Rows from block 8 of a small self-supervised audio encoder (BEST-RQ), named by matrix and row number. Each number is 500 + 40 x the weight over its row's rms, rounded and kept within 0 to 999. All counts start at 0. Numbers have three digits each.
Before each channel's rows are labels from the 100 clips, of 14976, where the channel reaches its highest value: "loudest" is the band of the loudest frequency at the time of the peak. Only what is clearly more common there than usual is listed. The data: synthesized solo parts of chorales (CocoChorales).
# conv: width-3 conv, dilation 2 (model.blocks.8.conv.weight, 128x128x3, each kernel summed), inputs 86-127

loudest: 500 to 1000 Hz
conv.84:503505506469522548549496428473473509473482520527433480509505509477491529504496482504588482423510555524512484511477497525478516

loudest: 500 to 1000 Hz
conv.107:472456461431537437500478472470498496530446548452492510475549472507486511546517526540552525497574429546477514504426527512539469

loudest: 500 to 1000 Hz; 1000 to 2000 Hz
conv.58:514496507398538462391505486451470491570484513477576479512536480392460499473541476524475485594456475440507529447455537518537568

loudest: 1000 to 2000 Hz
conv.18:497484496584484545475446502495473443491527524456511483465558485570568490513529501485555526487556498503456456478446536543513497

loudest: 250 to 500 Hz
conv.28:457469486465516469527489516523507458540473582504534481521497527483581563480468466531376449503502469436528485493478545478549578

loudest: 500 to 1000 Hz
conv.80:547431503519485440453540499430481493487493433491468499491475499505450607500452530459430507458474477538415468583507487480449512

loudest: 1000 to 2000 Hz
conv.104:549534473516478611507420545462506495490448553431514472483534498465512551528582515496520527519424530496584460577478529494466503

loudest: 500 to 1000 Hz
conv.38:529566508502479513440459482458521493543573523467417570477504478545470467519568522467504458466475421451538465510512540488459471

loudest: 250 to 500 Hz
conv.31:545542482528539457453575489569480428469505513371558494450446463474564546452496510540495479458470457540456425542483490526510452

loudest: 1000 to 2000 Hz
conv.34:515497540471519525485545550493571536490473460517436557477498558518513483496545476495515478499475508485541483532449506464544451

loudest: 250 to 500 Hz
conv.98:488510502527504542492560490471524481523483564524450545467515538521511585470478506494498514533495406459467447505511497510556483

loudest: 1000 to 2000 Hz
conv.126:496500511559525528476471526421503520439421546476484522540450488499506439508497531523559479441575367512516457492559512447582513

loudest: 1000 to 2000 Hz
conv.57:515560472566494505493536461551410386468497483541498553500478483486503474578602464567546462545603502463568465502439543474562431

loudest: 500 to 1000 Hz
conv.106:426497486466506514576494515409448503521519526504530443471452516580522519414538507453471576465422570489495456543437455507504483