A small self-supervised audio encoder (BEST-RQ), trained from scratch: 0.565M parameters.
Rows from block 9 of a small self-supervised audio encoder (BEST-RQ), named by matrix and row number. Each number is 200 + 30 x the weight over its row's rms, rounded and kept within 0 to 999. All counts start at 0. After the name is the row's rms in percent of the matrix's.
After each channel's rows are labels from the 100 clips, of 14976, where the channel reaches its highest value: "strongest on" is what is common among them; "peak on" is the class under the peak. Only what is clearly more common there than usual is listed. The data: synthesized solo parts of chorales (CocoChorales).
# conv: pointwise conv (model.blocks.9.conv.weight, 128x128x1), inputs 0-127

conv.85,109,194,225,226,224,157,227,239,212,214,191,193,162,200,172,167,164,174,253,206,276,204,144,155,199,198,219,159,132,190,233,243,215,202,216,215,168,199,195,227,271,222,205,172,203,207,204,188,196,223,177,220,174,206,180,178,198,212,220,180,237,197,205,228,170,227,144,188,210,194,205,251,185,192,212,153,155,224,175,178,236,185,192,198,205,208,161,220,248,234,200,212,176,240,193,176,149,236,235,134,168,195,246,153,180,182,223,216,245,239,239,161,199,199,176,145,141,180,250,151,172,168,218,225,199,205,181,239,226
strongest on: note F5; note C4; note D#5
peak on: F5; C4

conv.60,098,156,246,180,207,173,179,197,177,189,194,161,140,147,217,232,161,213,198,193,137,172,260,215,258,198,178,235,144,201,184,220,201,174,190,181,265,228,203,169,166,191,225,240,183,202,227,219,183,169,147,208,203,244,195,239,207,174,189,193,159,225,199,225,226,225,189,203,190,178,211,181,189,242,186,142,214,211,231,126,209,188,165,186,230,240,175,201,188,241,175,193,228,242,257,223,197,185,249,226,148,233,179,177,206,147,276,181,180,229,185,212,218,227,207,198,183,193,216,200,160,223,175,223,190,235,165,247,186
strongest on: cello; note G#3; note G3; note A3
peak on: G#3; G3

conv.75,095,241,201,189,196,176,197,238,196,186,232,236,169,216,166,201,229,197,151,273,186,208,150,195,195,165,147,204,189,193,212,140,187,172,190,154,192,230,221,147,177,138,221,194,171,218,207,153,237,190,203,230,219,224,178,173,197,229,159,165,193,213,211,220,160,234,191,108,212,210,170,210,230,206,223,208,178,200,153,188,203,157,172,230,180,207,181,197,203,243,157,231,214,224,230,188,161,212,271,123,218,253,217,186,176,240,158,193,217,266,209,164,171,183,179,238,209,227,182,213,232,213,241,208,185,200,221,213,181
strongest on: tuba; note F3; note C4; note A#3
peak on: F3

conv.8,100,194,240,305,200,186,167,206,211,177,153,167,177,172,138,177,193,264,192,176,165,188,206,178,187,182,223,187,182,195,167,224,223,245,163,191,219,169,185,163,218,210,195,163,185,192,237,127,180,225,254,195,204,182,132,214,230,147,218,221,159,215,170,228,211,194,170,195,222,242,230,180,228,220,219,222,188,165,154,225,171,176,209,183,197,157,130,196,209,203,189,171,238,183,191,215,231,216,260,201,203,209,176,230,195,184,170,194,155,202,229,191,188,231,188,269,169,206,211,220,156,206,205,158,202,172,253,220,184
strongest on: oboe
peak on: silence

conv.84,105,184,202,281,184,222,222,156,266,146,172,149,141,160,231,198,174,204,171,208,197,176,196,224,171,195,228,127,169,158,217,181,203,192,162,215,176,159,211,193,134,217,210,177,196,203,211,220,158,205,196,227,184,168,196,205,203,155,237,211,147,184,242,237,212,197,198,193,225,245,173,198,185,171,232,196,173,238,223,264,262,205,200,204,211,224,173,153,209,186,215,238,216,178,202,208,177,150,207,172,243,219,244,189,219,201,197,166,192,245,169,220,242,184,195,179,212,213,189,177,152,245,143,182,166,213,178,220,250
strongest on: flute; note G#4; note E5; oboe
peak on: silence

conv.76,095,207,227,261,200,163,217,242,166,207,217,197,185,207,198,247,266,206,198,169,189,223,171,239,252,211,209,196,204,196,220,147,135,206,238,240,158,150,220,214,204,216,207,214,232,168,256,199,161,187,206,235,249,185,224,204,264,204,172,234,175,233,167,177,181,247,194,218,260,238,227,183,241,160,187,201,207,224,213,197,202,193,189,169,236,190,216,248,192,175,198,194,210,186,204,193,181,169,177,168,120,246,185,184,195,202,170,231,191,202,198,223,126,166,168,224,212,155,185,236,193,164,181,235,158,181,267,201,192
strongest on: tuba; note A3; bassoon; note G#3
peak on: silence

conv.71,128,203,199,356,189,188,197,233,196,183,202,193,199,192,210,150,191,184,218,169,187,209,198,218,168,197,177,182,209,169,190,207,184,379,187,222,201,217,182,167,179,194,230,222,192,245,210,181,202,188,235,220,199,197,220,265,197,189,193,195,186,197,188,202,210,202,168,192,223,202,102,195,180,225,194,206,204,215,185,170,175,218,153,230,194,222,202,209,191,217,220,202,215,220,175,198,219,197,205,195,189,195,193,204,188,146,199,178,230,196,200,162,205,202,227,199,198,200,178,171,198,186,214,185,210,195,266,193,177
strongest on: bassoon
peak on: silence

conv.13,100,258,183,186,206,199,177,139,204,206,233,144,182,163,181,193,144,201,178,178,183,172,227,196,158,189,156,187,180,235,201,205,234,222,215,216,166,198,188,172,198,282,169,236,189,180,195,192,230,172,178,194,181,232,256,205,197,216,241,214,191,197,246,221,178,185,235,136,160,216,189,184,163,192,210,222,232,190,210,229,198,176,219,145,200,234,219,203,202,197,168,186,177,217,192,155,175,190,231,213,212,203,211,267,163,164,178,238,239,165,152,182,215,226,192,210,221,178,188,154,129,225,219,227,282,212,153,182,129
strongest on: note D4; note E4; viola; note C4
peak on: D4

conv.106,098,199,196,204,176,151,191,192,204,183,206,131,216,216,216,166,151,171,194,209,230,211,177,159,220,202,202,188,218,216,200,273,188,199,194,235,181,167,205,212,248,200,239,202,200,208,285,206,169,136,255,214,188,212,192,193,220,190,135,168,186,274,203,167,203,184,228,174,153,235,185,230,176,210,221,272,159,207,205,209,237,231,141,197,172,251,202,182,196,142,224,155,194,189,176,210,240,165,172,204,148,181,228,157,148,180,190,196,236,182,217,197,146,216,184,173,171,191,200,226,212,232,215,247,213,166,214,186,219
strongest on: bassoon; note F#3; note A3; note G3
peak on: F#3

conv.83,106,278,224,195,195,228,196,197,183,174,162,153,258,192,170,206,196,157,174,187,183,172,160,193,172,190,184,199,215,185,223,259,211,193,260,243,220,160,168,203,219,170,168,175,232,184,197,188,208,173,283,222,193,180,189,209,204,159,184,214,210,211,225,196,160,221,178,199,159,208,195,183,229,202,176,191,144,229,183,179,202,197,193,219,268,200,251,200,166,246,169,162,195,200,220,186,175,199,181,185,165,197,230,189,252,121,180,221,204,218,165,189,207,224,182,186,220,281,183,194,157,190,177,194,204,176,185,226,303
strongest on: note B4; note F5; trumpet; note A#4
peak on: B4; F5

conv.16,094,210,238,206,215,177,247,240,212,208,178,221,174,206,162,130,230,189,222,131,219,178,208,203,198,210,181,187,171,175,177,220,215,176,195,239,236,246,227,220,204,203,186,225,177,238,233,205,191,231,196,191,183,213,156,169,274,183,174,196,186,281,199,158,185,197,228,187,225,204,175,180,186,141,212,140,219,203,233,203,185,209,149,216,178,168,211,160,152,222,163,193,170,249,186,216,206,180,146,269,182,210,187,159,190,241,231,170,205,192,146,205,155,188,157,191,232,207,184,158,193,225,268,208,237,196,157,231,185
strongest on: cello; note A3; note G3; note B3
peak on: A3

conv.30,109,181,181,226,166,204,243,234,179,230,239,189,181,159,185,143,220,229,200,240,154,199,251,148,225,185,193,161,166,168,180,178,194,208,211,199,213,195,179,186,154,276,186,202,156,191,216,188,257,222,142,143,190,164,180,157,143,200,228,189,137,213,216,209,220,253,192,202,183,198,251,259,194,201,213,150,204,195,187,151,224,200,173,192,197,180,195,227,223,202,202,215,182,170,240,216,221,172,204,166,148,201,193,235,191,166,161,184,193,230,242,201,220,161,218,206,238,251,216,176,181,276,222,163,181,191,239,216,216
strongest on: note G4; oboe
peak on: G4

conv.123,097,212,225,164,191,178,208,195,134,151,197,214,244,208,224,157,238,134,267,207,136,184,165,229,270,167,184,170,197,203,191,231,209,198,233,205,174,226,215,217,230,240,158,180,215,156,203,188,159,213,207,166,189,112,172,211,191,185,207,185,188,181,216,215,224,193,196,240,231,163,183,197,241,201,226,183,207,188,215,180,197,219,201,204,161,139,163,179,156,233,259,186,237,195,124,189,189,203,218,191,204,193,309,185,220,192,208,218,186,217,188,171,197,158,208,214,211,200,189,193,228,218,237,207,192,230,209,178,243
strongest on: tuba; note C#4; note A3; note D3
peak on: C#4; D3

conv.62,097,239,227,200,211,251,163,174,202,188,159,156,180,201,161,238,203,191,156,212,208,198,228,281,205,201,165,168,191,165,240,198,206,206,191,198,247,216,176,210,179,241,226,196,206,206,259,199,146,177,169,225,210,189,206,208,185,234,215,192,190,215,201,150,190,192,215,224,130,182,171,329,167,212,163,208,170,187,179,250,213,187,231,161,193,180,227,182,231,242,167,192,142,161,221,165,207,198,207,175,202,166,273,227,214,164,192,179,217,186,175,217,190,176,167,216,230,195,164,194,227,180,152,209,176,234,178,213,186
strongest on: cello; note G#3; note A3; note G3
peak on: G#3; A3

conv.34,105,167,221,221,259,173,178,227,207,234,182,176,226,209,221,191,184,214,257,193,225,132,238,201,217,214,170,231,227,148,200,194,215,208,151,209,171,211,239,194,169,226,164,192,238,162,229,222,219,181,186,245,210,143,204,186,215,210,210,218,126,169,264,156,208,189,199,168,162,163,249,148,232,221,161,223,200,212,203,183,126,207,140,170,209,189,192,230,181,186,202,234,158,213,219,163,165,215,242,188,237,219,192,229,223,201,208,219,244,267,241,136,199,224,191,215,239,189,197,150,182,173,183,219,215,215,197,200,196
strongest on: note D4; viola; note C#4
peak on: silence

conv.121,099,160,193,213,177,212,170,176,193,160,206,190,234,268,196,157,211,156,222,205,203,181,242,176,210,113,201,212,177,160,228,155,254,204,221,160,173,202,208,213,225,187,242,213,239,188,171,210,149,217,235,166,277,243,140,155,196,213,201,189,164,210,253,202,176,207,186,257,225,166,245,200,167,206,181,189,171,213,194,206,180,173,183,189,215,144,224,217,228,191,170,173,204,183,184,168,207,194,173,146,258,211,202,237,203,216,215,206,258,193,174,233,223,207,181,193,210,232,210,229,197,199,248,189,119,167,163,208,196
strongest on: note B3; double bass; note A#3
peak on: silence

conv.31,106,209,205,233,186,183,183,246,145,225,193,171,195,216,212,158,199,184,135,171,178,207,175,222,199,202,230,200,203,199,207,192,213,158,192,185,172,206,253,180,203,224,197,189,169,174,248,216,207,219,187,173,202,209,217,265,215,215,226,196,115,186,194,234,186,248,204,202,218,241,194,206,137,316,156,179,163,224,166,180,198,232,213,179,213,159,208,179,248,180,199,215,188,203,152,164,217,176,161,271,201,178,173,197,258,221,166,154,217,206,191,173,185,168,124,210,195,225,195,213,235,158,203,200,159,212,203,195,160
strongest on: trumpet; note F5; note F#5; note G5
peak on: silence

conv.63,100,186,250,276,204,166,220,157,167,200,186,177,188,205,216,169,236,191,171,234,228,203,198,197,168,226,170,192,198,173,196,200,212,194,209,174,193,193,168,200,232,172,212,183,148,174,241,212,245,199,185,189,229,188,170,229,269,182,276,160,233,223,187,210,162,227,243,190,213,188,234,169,215,161,194,192,159,158,191,154,191,197,141,173,192,277,208,181,210,181,246,224,194,219,204,166,225,205,194,182,178,239,181,212,159,243,179,223,193,196,181,234,212,142,188,139,234,172,139,236,221,179,187,132,253,210,173,220,176
strongest on: note A#3; bassoon; note B3; trombone
peak on: silence

conv.39,094,188,210,193,228,205,197,229,168,174,174,174,149,105,226,198,192,253,219,203,183,224,184,192,152,118,199,219,171,166,218,181,163,189,170,195,234,221,198,245,237,173,181,195,216,231,210,194,223,172,237,213,225,215,163,196,208,234,184,179,243,203,206,206,194,215,204,165,224,224,232,218,188,222,191,173,185,138,164,189,167,205,174,221,195,183,172,229,170,187,211,147,197,171,206,266,205,223,247,244,226,149,220,178,207,250,120,231,225,235,208,243,149,157,210,243,198,246,204,240,196,229,155,219,203,183,220,226,167
strongest on: bassoon; note E3; note B3
peak on: silence

conv.79,103,197,163,207,226,228,238,237,185,204,239,181,212,166,139,186,215,203,182,159,271,188,184,185,200,161,152,168,272,180,210,208,179,203,186,189,167,227,263,210,177,167,254,239,201,176,167,194,216,177,202,209,238,181,182,198,175,219,185,227,220,215,213,246,134,238,168,197,234,159,154,196,193,179,210,183,143,229,193,199,168,205,199,146,183,194,192,220,229,198,215,185,185,173,195,249,207,173,196,257,165,209,182,180,213,194,213,209,226,158,175,211,250,174,180,263,221,196,142,205,211,251,137,188,186,174,123,190,214
strongest on: note D3; cello; violin; note E5
peak on: D3

conv.51,099,191,258,154,248,174,186,238,150,215,217,229,204,191,194,178,207,240,158,207,196,193,198,259,191,173,149,145,170,208,237,217,208,199,172,186,237,134,229,183,160,203,180,217,183,184,237,165,226,206,201,218,232,215,181,235,181,204,182,191,198,211,210,230,195,195,243,270,193,209,221,188,228,201,204,210,181,161,166,171,202,217,171,184,129,196,180,164,208,129,201,169,224,259,182,190,172,131,226,173,190,239,188,194,276,176,195,234,214,180,248,176,152,174,166,175,203,228,146,162,183,222,245,220,219,213,200,177,187
strongest on: note A#3; tuba; note C4; note A3
peak on: A#3

conv.41,097,184,172,185,240,167,129,202,216,226,212,206,193,180,214,223,240,178,198,144,206,163,210,192,202,159,229,199,228,184,148,211,180,254,200,270,175,204,172,182,243,193,167,160,233,183,205,265,189,157,234,153,179,191,162,214,195,157,191,191,244,143,186,158,246,233,209,175,212,238,207,210,199,214,196,235,173,199,220,183,209,141,257,172,209,194,180,219,240,245,240,205,200,192,178,224,198,213,190,201,214,208,207,199,178,228,202,135,181,193,223,240,207,160,147,148,188,251,219,228,130,206,174,252,238,177,184,211,184
strongest on: trombone; note D#4; trumpet
peak on: silence

conv.23,099,156,154,246,193,153,209,185,199,145,173,214,167,187,197,165,208,199,183,215,197,191,187,196,146,158,237,218,249,206,234,174,217,236,209,193,245,204,183,234,175,229,248,198,185,104,221,223,196,215,170,163,186,207,227,226,191,220,150,201,233,275,175,191,252,192,271,233,232,151,151,234,190,205,170,214,154,211,174,171,229,221,207,130,170,173,226,202,157,187,205,246,209,223,245,192,206,222,207,176,207,230,183,179,215,170,172,179,226,219,208,194,158,201,133,215,183,213,165,188,193,184,184,198,228,212,200,214,249
strongest on: clarinet; note D#4; note F#4; note F4
peak on: silence

conv.97,097,186,182,181,164,209,199,193,210,235,205,202,162,211,107,200,205,193,201,190,159,221,192,156,216,225,229,183,198,238,167,204,233,146,226,228,249,225,213,182,210,181,210,155,271,212,193,205,214,201,220,165,257,214,162,227,174,180,184,265,204,217,185,221,212,234,186,160,224,189,182,219,202,202,220,209,171,195,209,236,187,208,182,202,195,231,193,182,243,156,225,186,169,251,206,195,237,220,146,149,233,175,255,197,243,167,211,186,185,194,165,155,248,237,142,196,224,181,265,150,205,226,189,213,148,219,251,138,214
strongest on: cello; note G#3; note G3; note A#3
peak on: G#3; G3

conv.22,099,169,180,202,215,221,164,176,195,221,183,170,238,189,205,240,161,189,195,220,159,228,213,148,171,224,205,207,173,163,269,155,163,186,171,252,173,209,244,209,231,218,180,218,199,214,202,209,192,185,168,213,206,192,215,179,217,161,167,180,136,215,192,234,215,167,223,213,220,212,262,244,217,205,182,160,205,178,200,168,139,175,242,207,201,232,168,175,189,235,243,223,286,163,184,155,184,184,208,217,186,201,149,169,228,221,241,144,187,181,195,258,186,205,182,266,188,248,184,164,176,189,233,192,235,192,167,249,235
strongest on: tuba; note B3
peak on: silence

conv.107,098,190,213,185,163,215,242,158,139,236,229,189,183,248,266,161,162,210,192,196,199,190,189,185,193,232,228,226,214,180,297,195,233,182,171,204,216,188,171,155,168,213,204,150,206,199,196,194,208,190,177,191,173,202,171,176,218,198,227,215,172,175,178,143,186,208,183,119,206,216,284,212,198,236,211,212,175,192,231,181,212,164,187,206,180,216,259,144,202,176,176,177,181,209,210,214,153,208,159,202,164,164,195,200,152,154,204,170,253,185,209,225,228,247,208,221,187,221,260,252,204,167,197,214,173,163,211,197,149
strongest on: bassoon; horn; note F3; note C#5
peak on: silence; F3

conv.36,109,192,171,296,199,126,252,173,159,187,224,191,173,214,175,153,189,232,186,216,233,206,174,173,193,163,210,205,179,225,176,177,158,288,206,173,219,256,224,198,148,162,165,155,183,180,200,195,205,204,166,152,195,250,235,261,193,179,181,212,236,188,227,219,186,198,170,176,221,199,121,188,139,165,215,220,182,198,270,169,210,221,212,252,184,203,198,184,169,204,188,253,186,197,201,185,199,171,222,201,205,172,163,191,209,234,188,195,201,234,211,188,243,173,187,216,182,237,225,206,214,202,195,214,218,213,260,194,199
strongest on: trombone; note D#4; note F#4
peak on: silence

conv.40,095,273,207,174,149,175,222,224,225,257,166,184,198,230,180,199,201,185,153,245,181,189,207,265,200,261,212,168,167,155,160,242,174,249,245,171,150,236,163,180,206,222,181,212,212,198,158,198,221,224,237,179,172,181,222,254,237,220,160,177,209,211,205,178,213,203,166,185,169,208,187,199,236,151,211,218,230,181,210,196,132,178,201,247,188,187,181,225,234,148,176,208,143,216,230,240,207,203,239,236,224,244,199,191,153,202,218,174,172,171,210,208,229,150,196,243,234,183,195,203,217,251,161,188,166,170,206,201,197
strongest on: note G4; clarinet; note F4; trombone
peak on: G4

conv.80,098,176,185,256,162,192,212,199,209,191,206,279,224,162,210,255,161,214,183,191,187,185,225,216,174,203,227,156,186,187,214,176,162,250,209,159,169,195,169,126,216,220,199,163,204,147,224,151,236,185,166,199,194,200,249,200,180,153,159,169,203,202,193,192,181,226,238,200,178,215,241,133,167,214,224,239,184,185,183,193,188,221,192,174,210,256,157,175,258,177,173,201,231,225,194,242,210,169,221,208,207,207,238,151,233,230,159,189,276,227,206,188,206,181,243,250,212,241,206,179,236,185,227,178,181,221,179,174,249
strongest on: flute; note G5
peak on: silence

conv.67,104,223,210,186,207,263,235,258,238,214,178,177,203,217,212,252,257,216,243,192,223,214,206,225,173,208,188,187,163,197,162,154,211,223,235,196,158,209,188,149,212,214,221,190,196,193,259,179,198,176,181,200,193,224,176,186,245,159,230,229,218,210,203,233,193,221,188,248,191,193,226,198,170,193,245,178,183,223,193,158,176,194,137,198,190,238,187,149,207,168,217,186,207,172,172,229,205,247,195,225,195,104,157,205,161,156,238,211,162,227,174,188,200,256,162,178,125,193,220,220,253,200,211,212,142,206,164,243,174
strongest on: bassoon; note G3; note A3; note A#3
peak on: G3

conv.114,090,176,235,203,239,170,149,189,249,266,224,173,219,218,184,186,227,253,177,256,246,192,220,213,229,185,165,137,199,176,199,188,175,161,188,169,208,250,153,159,186,183,155,163,183,191,234,226,189,184,213,178,207,182,231,184,223,213,157,148,234,206,208,238,191,142,179,231,236,233,155,184,184,223,148,187,189,210,187,186,211,203,188,265,181,189,217,178,200,148,195,176,226,211,227,238,247,178,171,195,185,192,209,141,221,241,192,221,161,173,202,171,202,233,192,225,239,237,226,224,150,173,130,220,181,197,170,222,222
strongest on: horn; note C5; note A#4; note B4
peak on: C5; B4

conv.78,095,177,166,359,209,199,233,244,217,175,205,180,188,177,189,229,160,179,202,240,212,172,165,238,232,164,149,172,247,185,183,166,222,201,191,166,246,210,177,216,247,189,190,199,181,170,245,242,187,216,186,176,213,183,212,241,225,199,177,216,208,193,204,220,150,160,209,196,221,169,241,159,214,185,187,217,167,160,238,220,237,195,253,261,169,198,187,188,230,208,178,173,209,196,175,223,208,246,215,194,223,145,208,175,163,173,186,225,197,177,179,212,161,180,170,203,247,189,149,216,205,185,213,185,178,205,184,186,179
strongest on: oboe; note A#4; note E5; note G#4
peak on: silence

conv.12,093,168,205,159,185,180,242,209,200,151,232,174,225,135,126,182,170,208,219,204,199,246,189,213,187,191,173,156,166,244,221,241,198,233,240,211,210,216,176,207,164,246,191,214,251,214,204,208,185,189,192,188,201,222,211,178,232,209,220,185,183,139,195,236,160,205,243,215,139,185,224,199,173,173,172,247,254,159,199,160,185,284,230,206,202,185,221,196,199,170,204,220,249,215,234,236,203,208,192,212,245,195,185,188,145,236,197,116,205,164,196,199,217,194,176,208,132,187,170,181,200,183,242,218,225,222,251,224,235
strongest on: oboe; note A#4; note A4
peak on: A4; A#4

conv.74,106,185,207,242,239,258,212,242,202,180,121,150,170,200,166,197,178,162,193,180,203,151,176,168,207,268,256,225,163,211,147,184,217,235,231,164,221,245,202,171,193,127,200,186,203,206,191,213,203,174,182,212,203,184,195,174,237,262,204,161,193,184,197,185,256,227,198,185,188,203,183,248,207,199,231,168,175,232,188,225,227,212,176,225,146,199,189,177,233,239,202,229,235,233,154,212,157,168,196,214,176,197,207,209,194,194,169,210,148,220,210,153,155,181,183,252,213,247,167,127,186,210,194,179,186,198,242,233,184
strongest on: trumpet; note F5; note E5
peak on: silence

conv.64,112,184,225,285,182,265,185,174,195,198,199,176,246,157,234,225,209,205,187,217,185,200,219,131,178,200,240,208,160,248,153,196,201,189,217,203,218,246,198,212,163,251,152,164,211,189,215,201,180,171,203,199,141,217,172,225,215,263,217,196,208,199,237,199,191,175,220,153,208,179,264,178,231,175,171,139,232,205,148,180,176,171,181,166,213,192,183,258,223,213,181,214,181,182,150,217,205,148,212,185,197,184,188,180,223,208,276,210,204,177,191,261,138,229,176,182,254,197,204,204,186,177,227,211,189,174,196,159,206
strongest on: double bass; note A3; note A#3
peak on: silence

conv.91,095,145,213,202,263,168,230,163,182,239,178,225,226,182,180,177,211,163,199,248,178,213,205,208,203,231,208,201,180,155,212,216,226,201,160,150,207,202,181,240,196,197,159,156,276,183,199,199,230,183,200,168,231,132,257,197,172,207,209,164,241,190,189,205,225,232,217,219,209,176,161,173,207,197,155,189,170,202,162,226,212,127,224,217,170,249,154,227,196,182,190,169,155,211,210,189,228,165,205,220,151,188,228,212,121,235,179,167,224,213,201,185,224,194,167,211,263,246,207,193,174,221,273,205,151,189,202,195,213
strongest on: cello; note D5; violin; note E3
peak on: D5

conv.88,093,254,178,159,154,196,160,196,210,165,187,208,180,152,201,183,192,167,158,162,227,138,199,225,208,204,165,128,190,213,239,221,220,229,182,229,193,221,227,227,258,189,225,222,200,227,225,157,192,218,237,241,210,215,144,279,154,205,204,243,184,207,207,258,220,185,154,157,161,157,273,228,210,198,187,202,174,169,223,176,189,203,224,172,176,226,199,185,241,140,198,188,216,199,181,258,180,203,159,169,139,170,191,231,180,182,226,169,197,205,183,162,220,209,205,224,207,194,157,226,248,163,204,208,204,197,170,192,195
strongest on: cello; note B3; note C#4; note A3
peak on: B3

conv.9,100,163,198,161,161,174,198,200,200,207,297,191,224,181,228,220,166,205,226,146,173,223,236,195,222,244,201,176,208,212,209,183,154,227,210,195,204,194,199,259,141,164,194,207,153,233,211,189,163,229,222,165,166,179,253,204,215,175,185,199,181,238,186,224,199,225,219,179,150,210,217,135,146,198,190,206,166,150,210,227,230,180,205,216,212,229,211,236,204,260,220,220,210,178,139,246,194,178,233,188,184,183,195,247,237,236,225,224,213,188,170,227,136,254,141,233,178,224,206,182,201,169,188,177,220,179,190,235,152
strongest on: clarinet; note E4; note D4; note F#4
peak on: E4

conv.57,099,221,226,221,240,209,218,195,187,264,193,203,227,155,228,183,132,207,174,171,199,209,265,214,241,162,206,183,207,154,149,235,218,130,199,209,138,213,201,216,188,193,252,184,154,189,190,214,234,226,183,126,165,208,178,195,146,239,222,189,168,199,205,177,223,249,246,175,207,172,205,172,206,240,195,195,197,147,195,244,174,197,201,231,177,246,204,174,130,187,234,253,174,186,196,207,229,252,184,195,224,183,195,183,191,212,229,149,199,168,241,247,245,217,193,216,149,201,207,158,214,196,195,186,219,188,213,207,238
strongest on: trombone; note C#4; note D4; note D#4
peak on: silence

conv.99,103,152,183,226,199,215,220,201,220,160,218,172,222,213,186,203,218,143,208,161,172,191,196,198,177,202,199,126,198,222,194,245,218,123,178,183,175,157,202,190,224,182,230,181,182,216,195,259,211,216,186,198,228,233,184,233,178,202,209,237,201,220,221,186,226,163,211,144,187,247,197,257,197,169,252,218,181,186,197,195,270,215,187,188,240,155,191,241,239,211,221,187,216,207,194,170,206,184,207,249,186,164,194,207,165,228,273,176,179,167,199,239,150,216,162,271,178,214,122,171,161,225,172,163,210,191,164,208,149
strongest on: flute; note D5; note C#5; note D#5
peak on: silence

conv.25,101,199,196,235,197,197,234,189,151,268,154,240,179,223,202,189,174,222,214,212,154,191,178,245,178,138,198,172,220,230,215,189,189,149,196,200,237,217,204,182,186,173,175,200,213,181,226,174,182,203,209,160,177,180,171,167,177,172,176,159,180,132,194,195,209,195,224,213,229,223,233,166,263,223,174,202,263,212,230,129,237,179,259,214,179,197,204,241,200,189,242,203,187,178,173,177,159,158,142,153,226,174,211,225,169,172,202,169,201,146,184,229,212,130,247,182,241,222,224,201,210,190,222,156,181,199,227,256,188
strongest on: trombone; oboe
peak on: silence

conv.4,106,177,174,199,240,215,203,175,184,212,178,209,180,181,221,190,246,220,180,199,171,195,166,188,224,174,242,173,194,252,185,214,210,171,185,228,157,171,201,279,244,235,204,211,223,188,268,223,191,154,171,185,153,205,210,201,162,173,237,218,142,170,244,165,187,221,201,152,195,224,184,210,213,232,278,204,182,177,190,180,223,165,184,179,195,241,163,184,167,209,147,133,227,189,205,246,196,149,164,176,223,223,205,216,205,156,184,260,243,202,229,137,159,162,172,181,192,166,159,191,175,172,211,188,217,220,218,244,189
strongest on: cello; note F3; note E3
peak on: F3; E3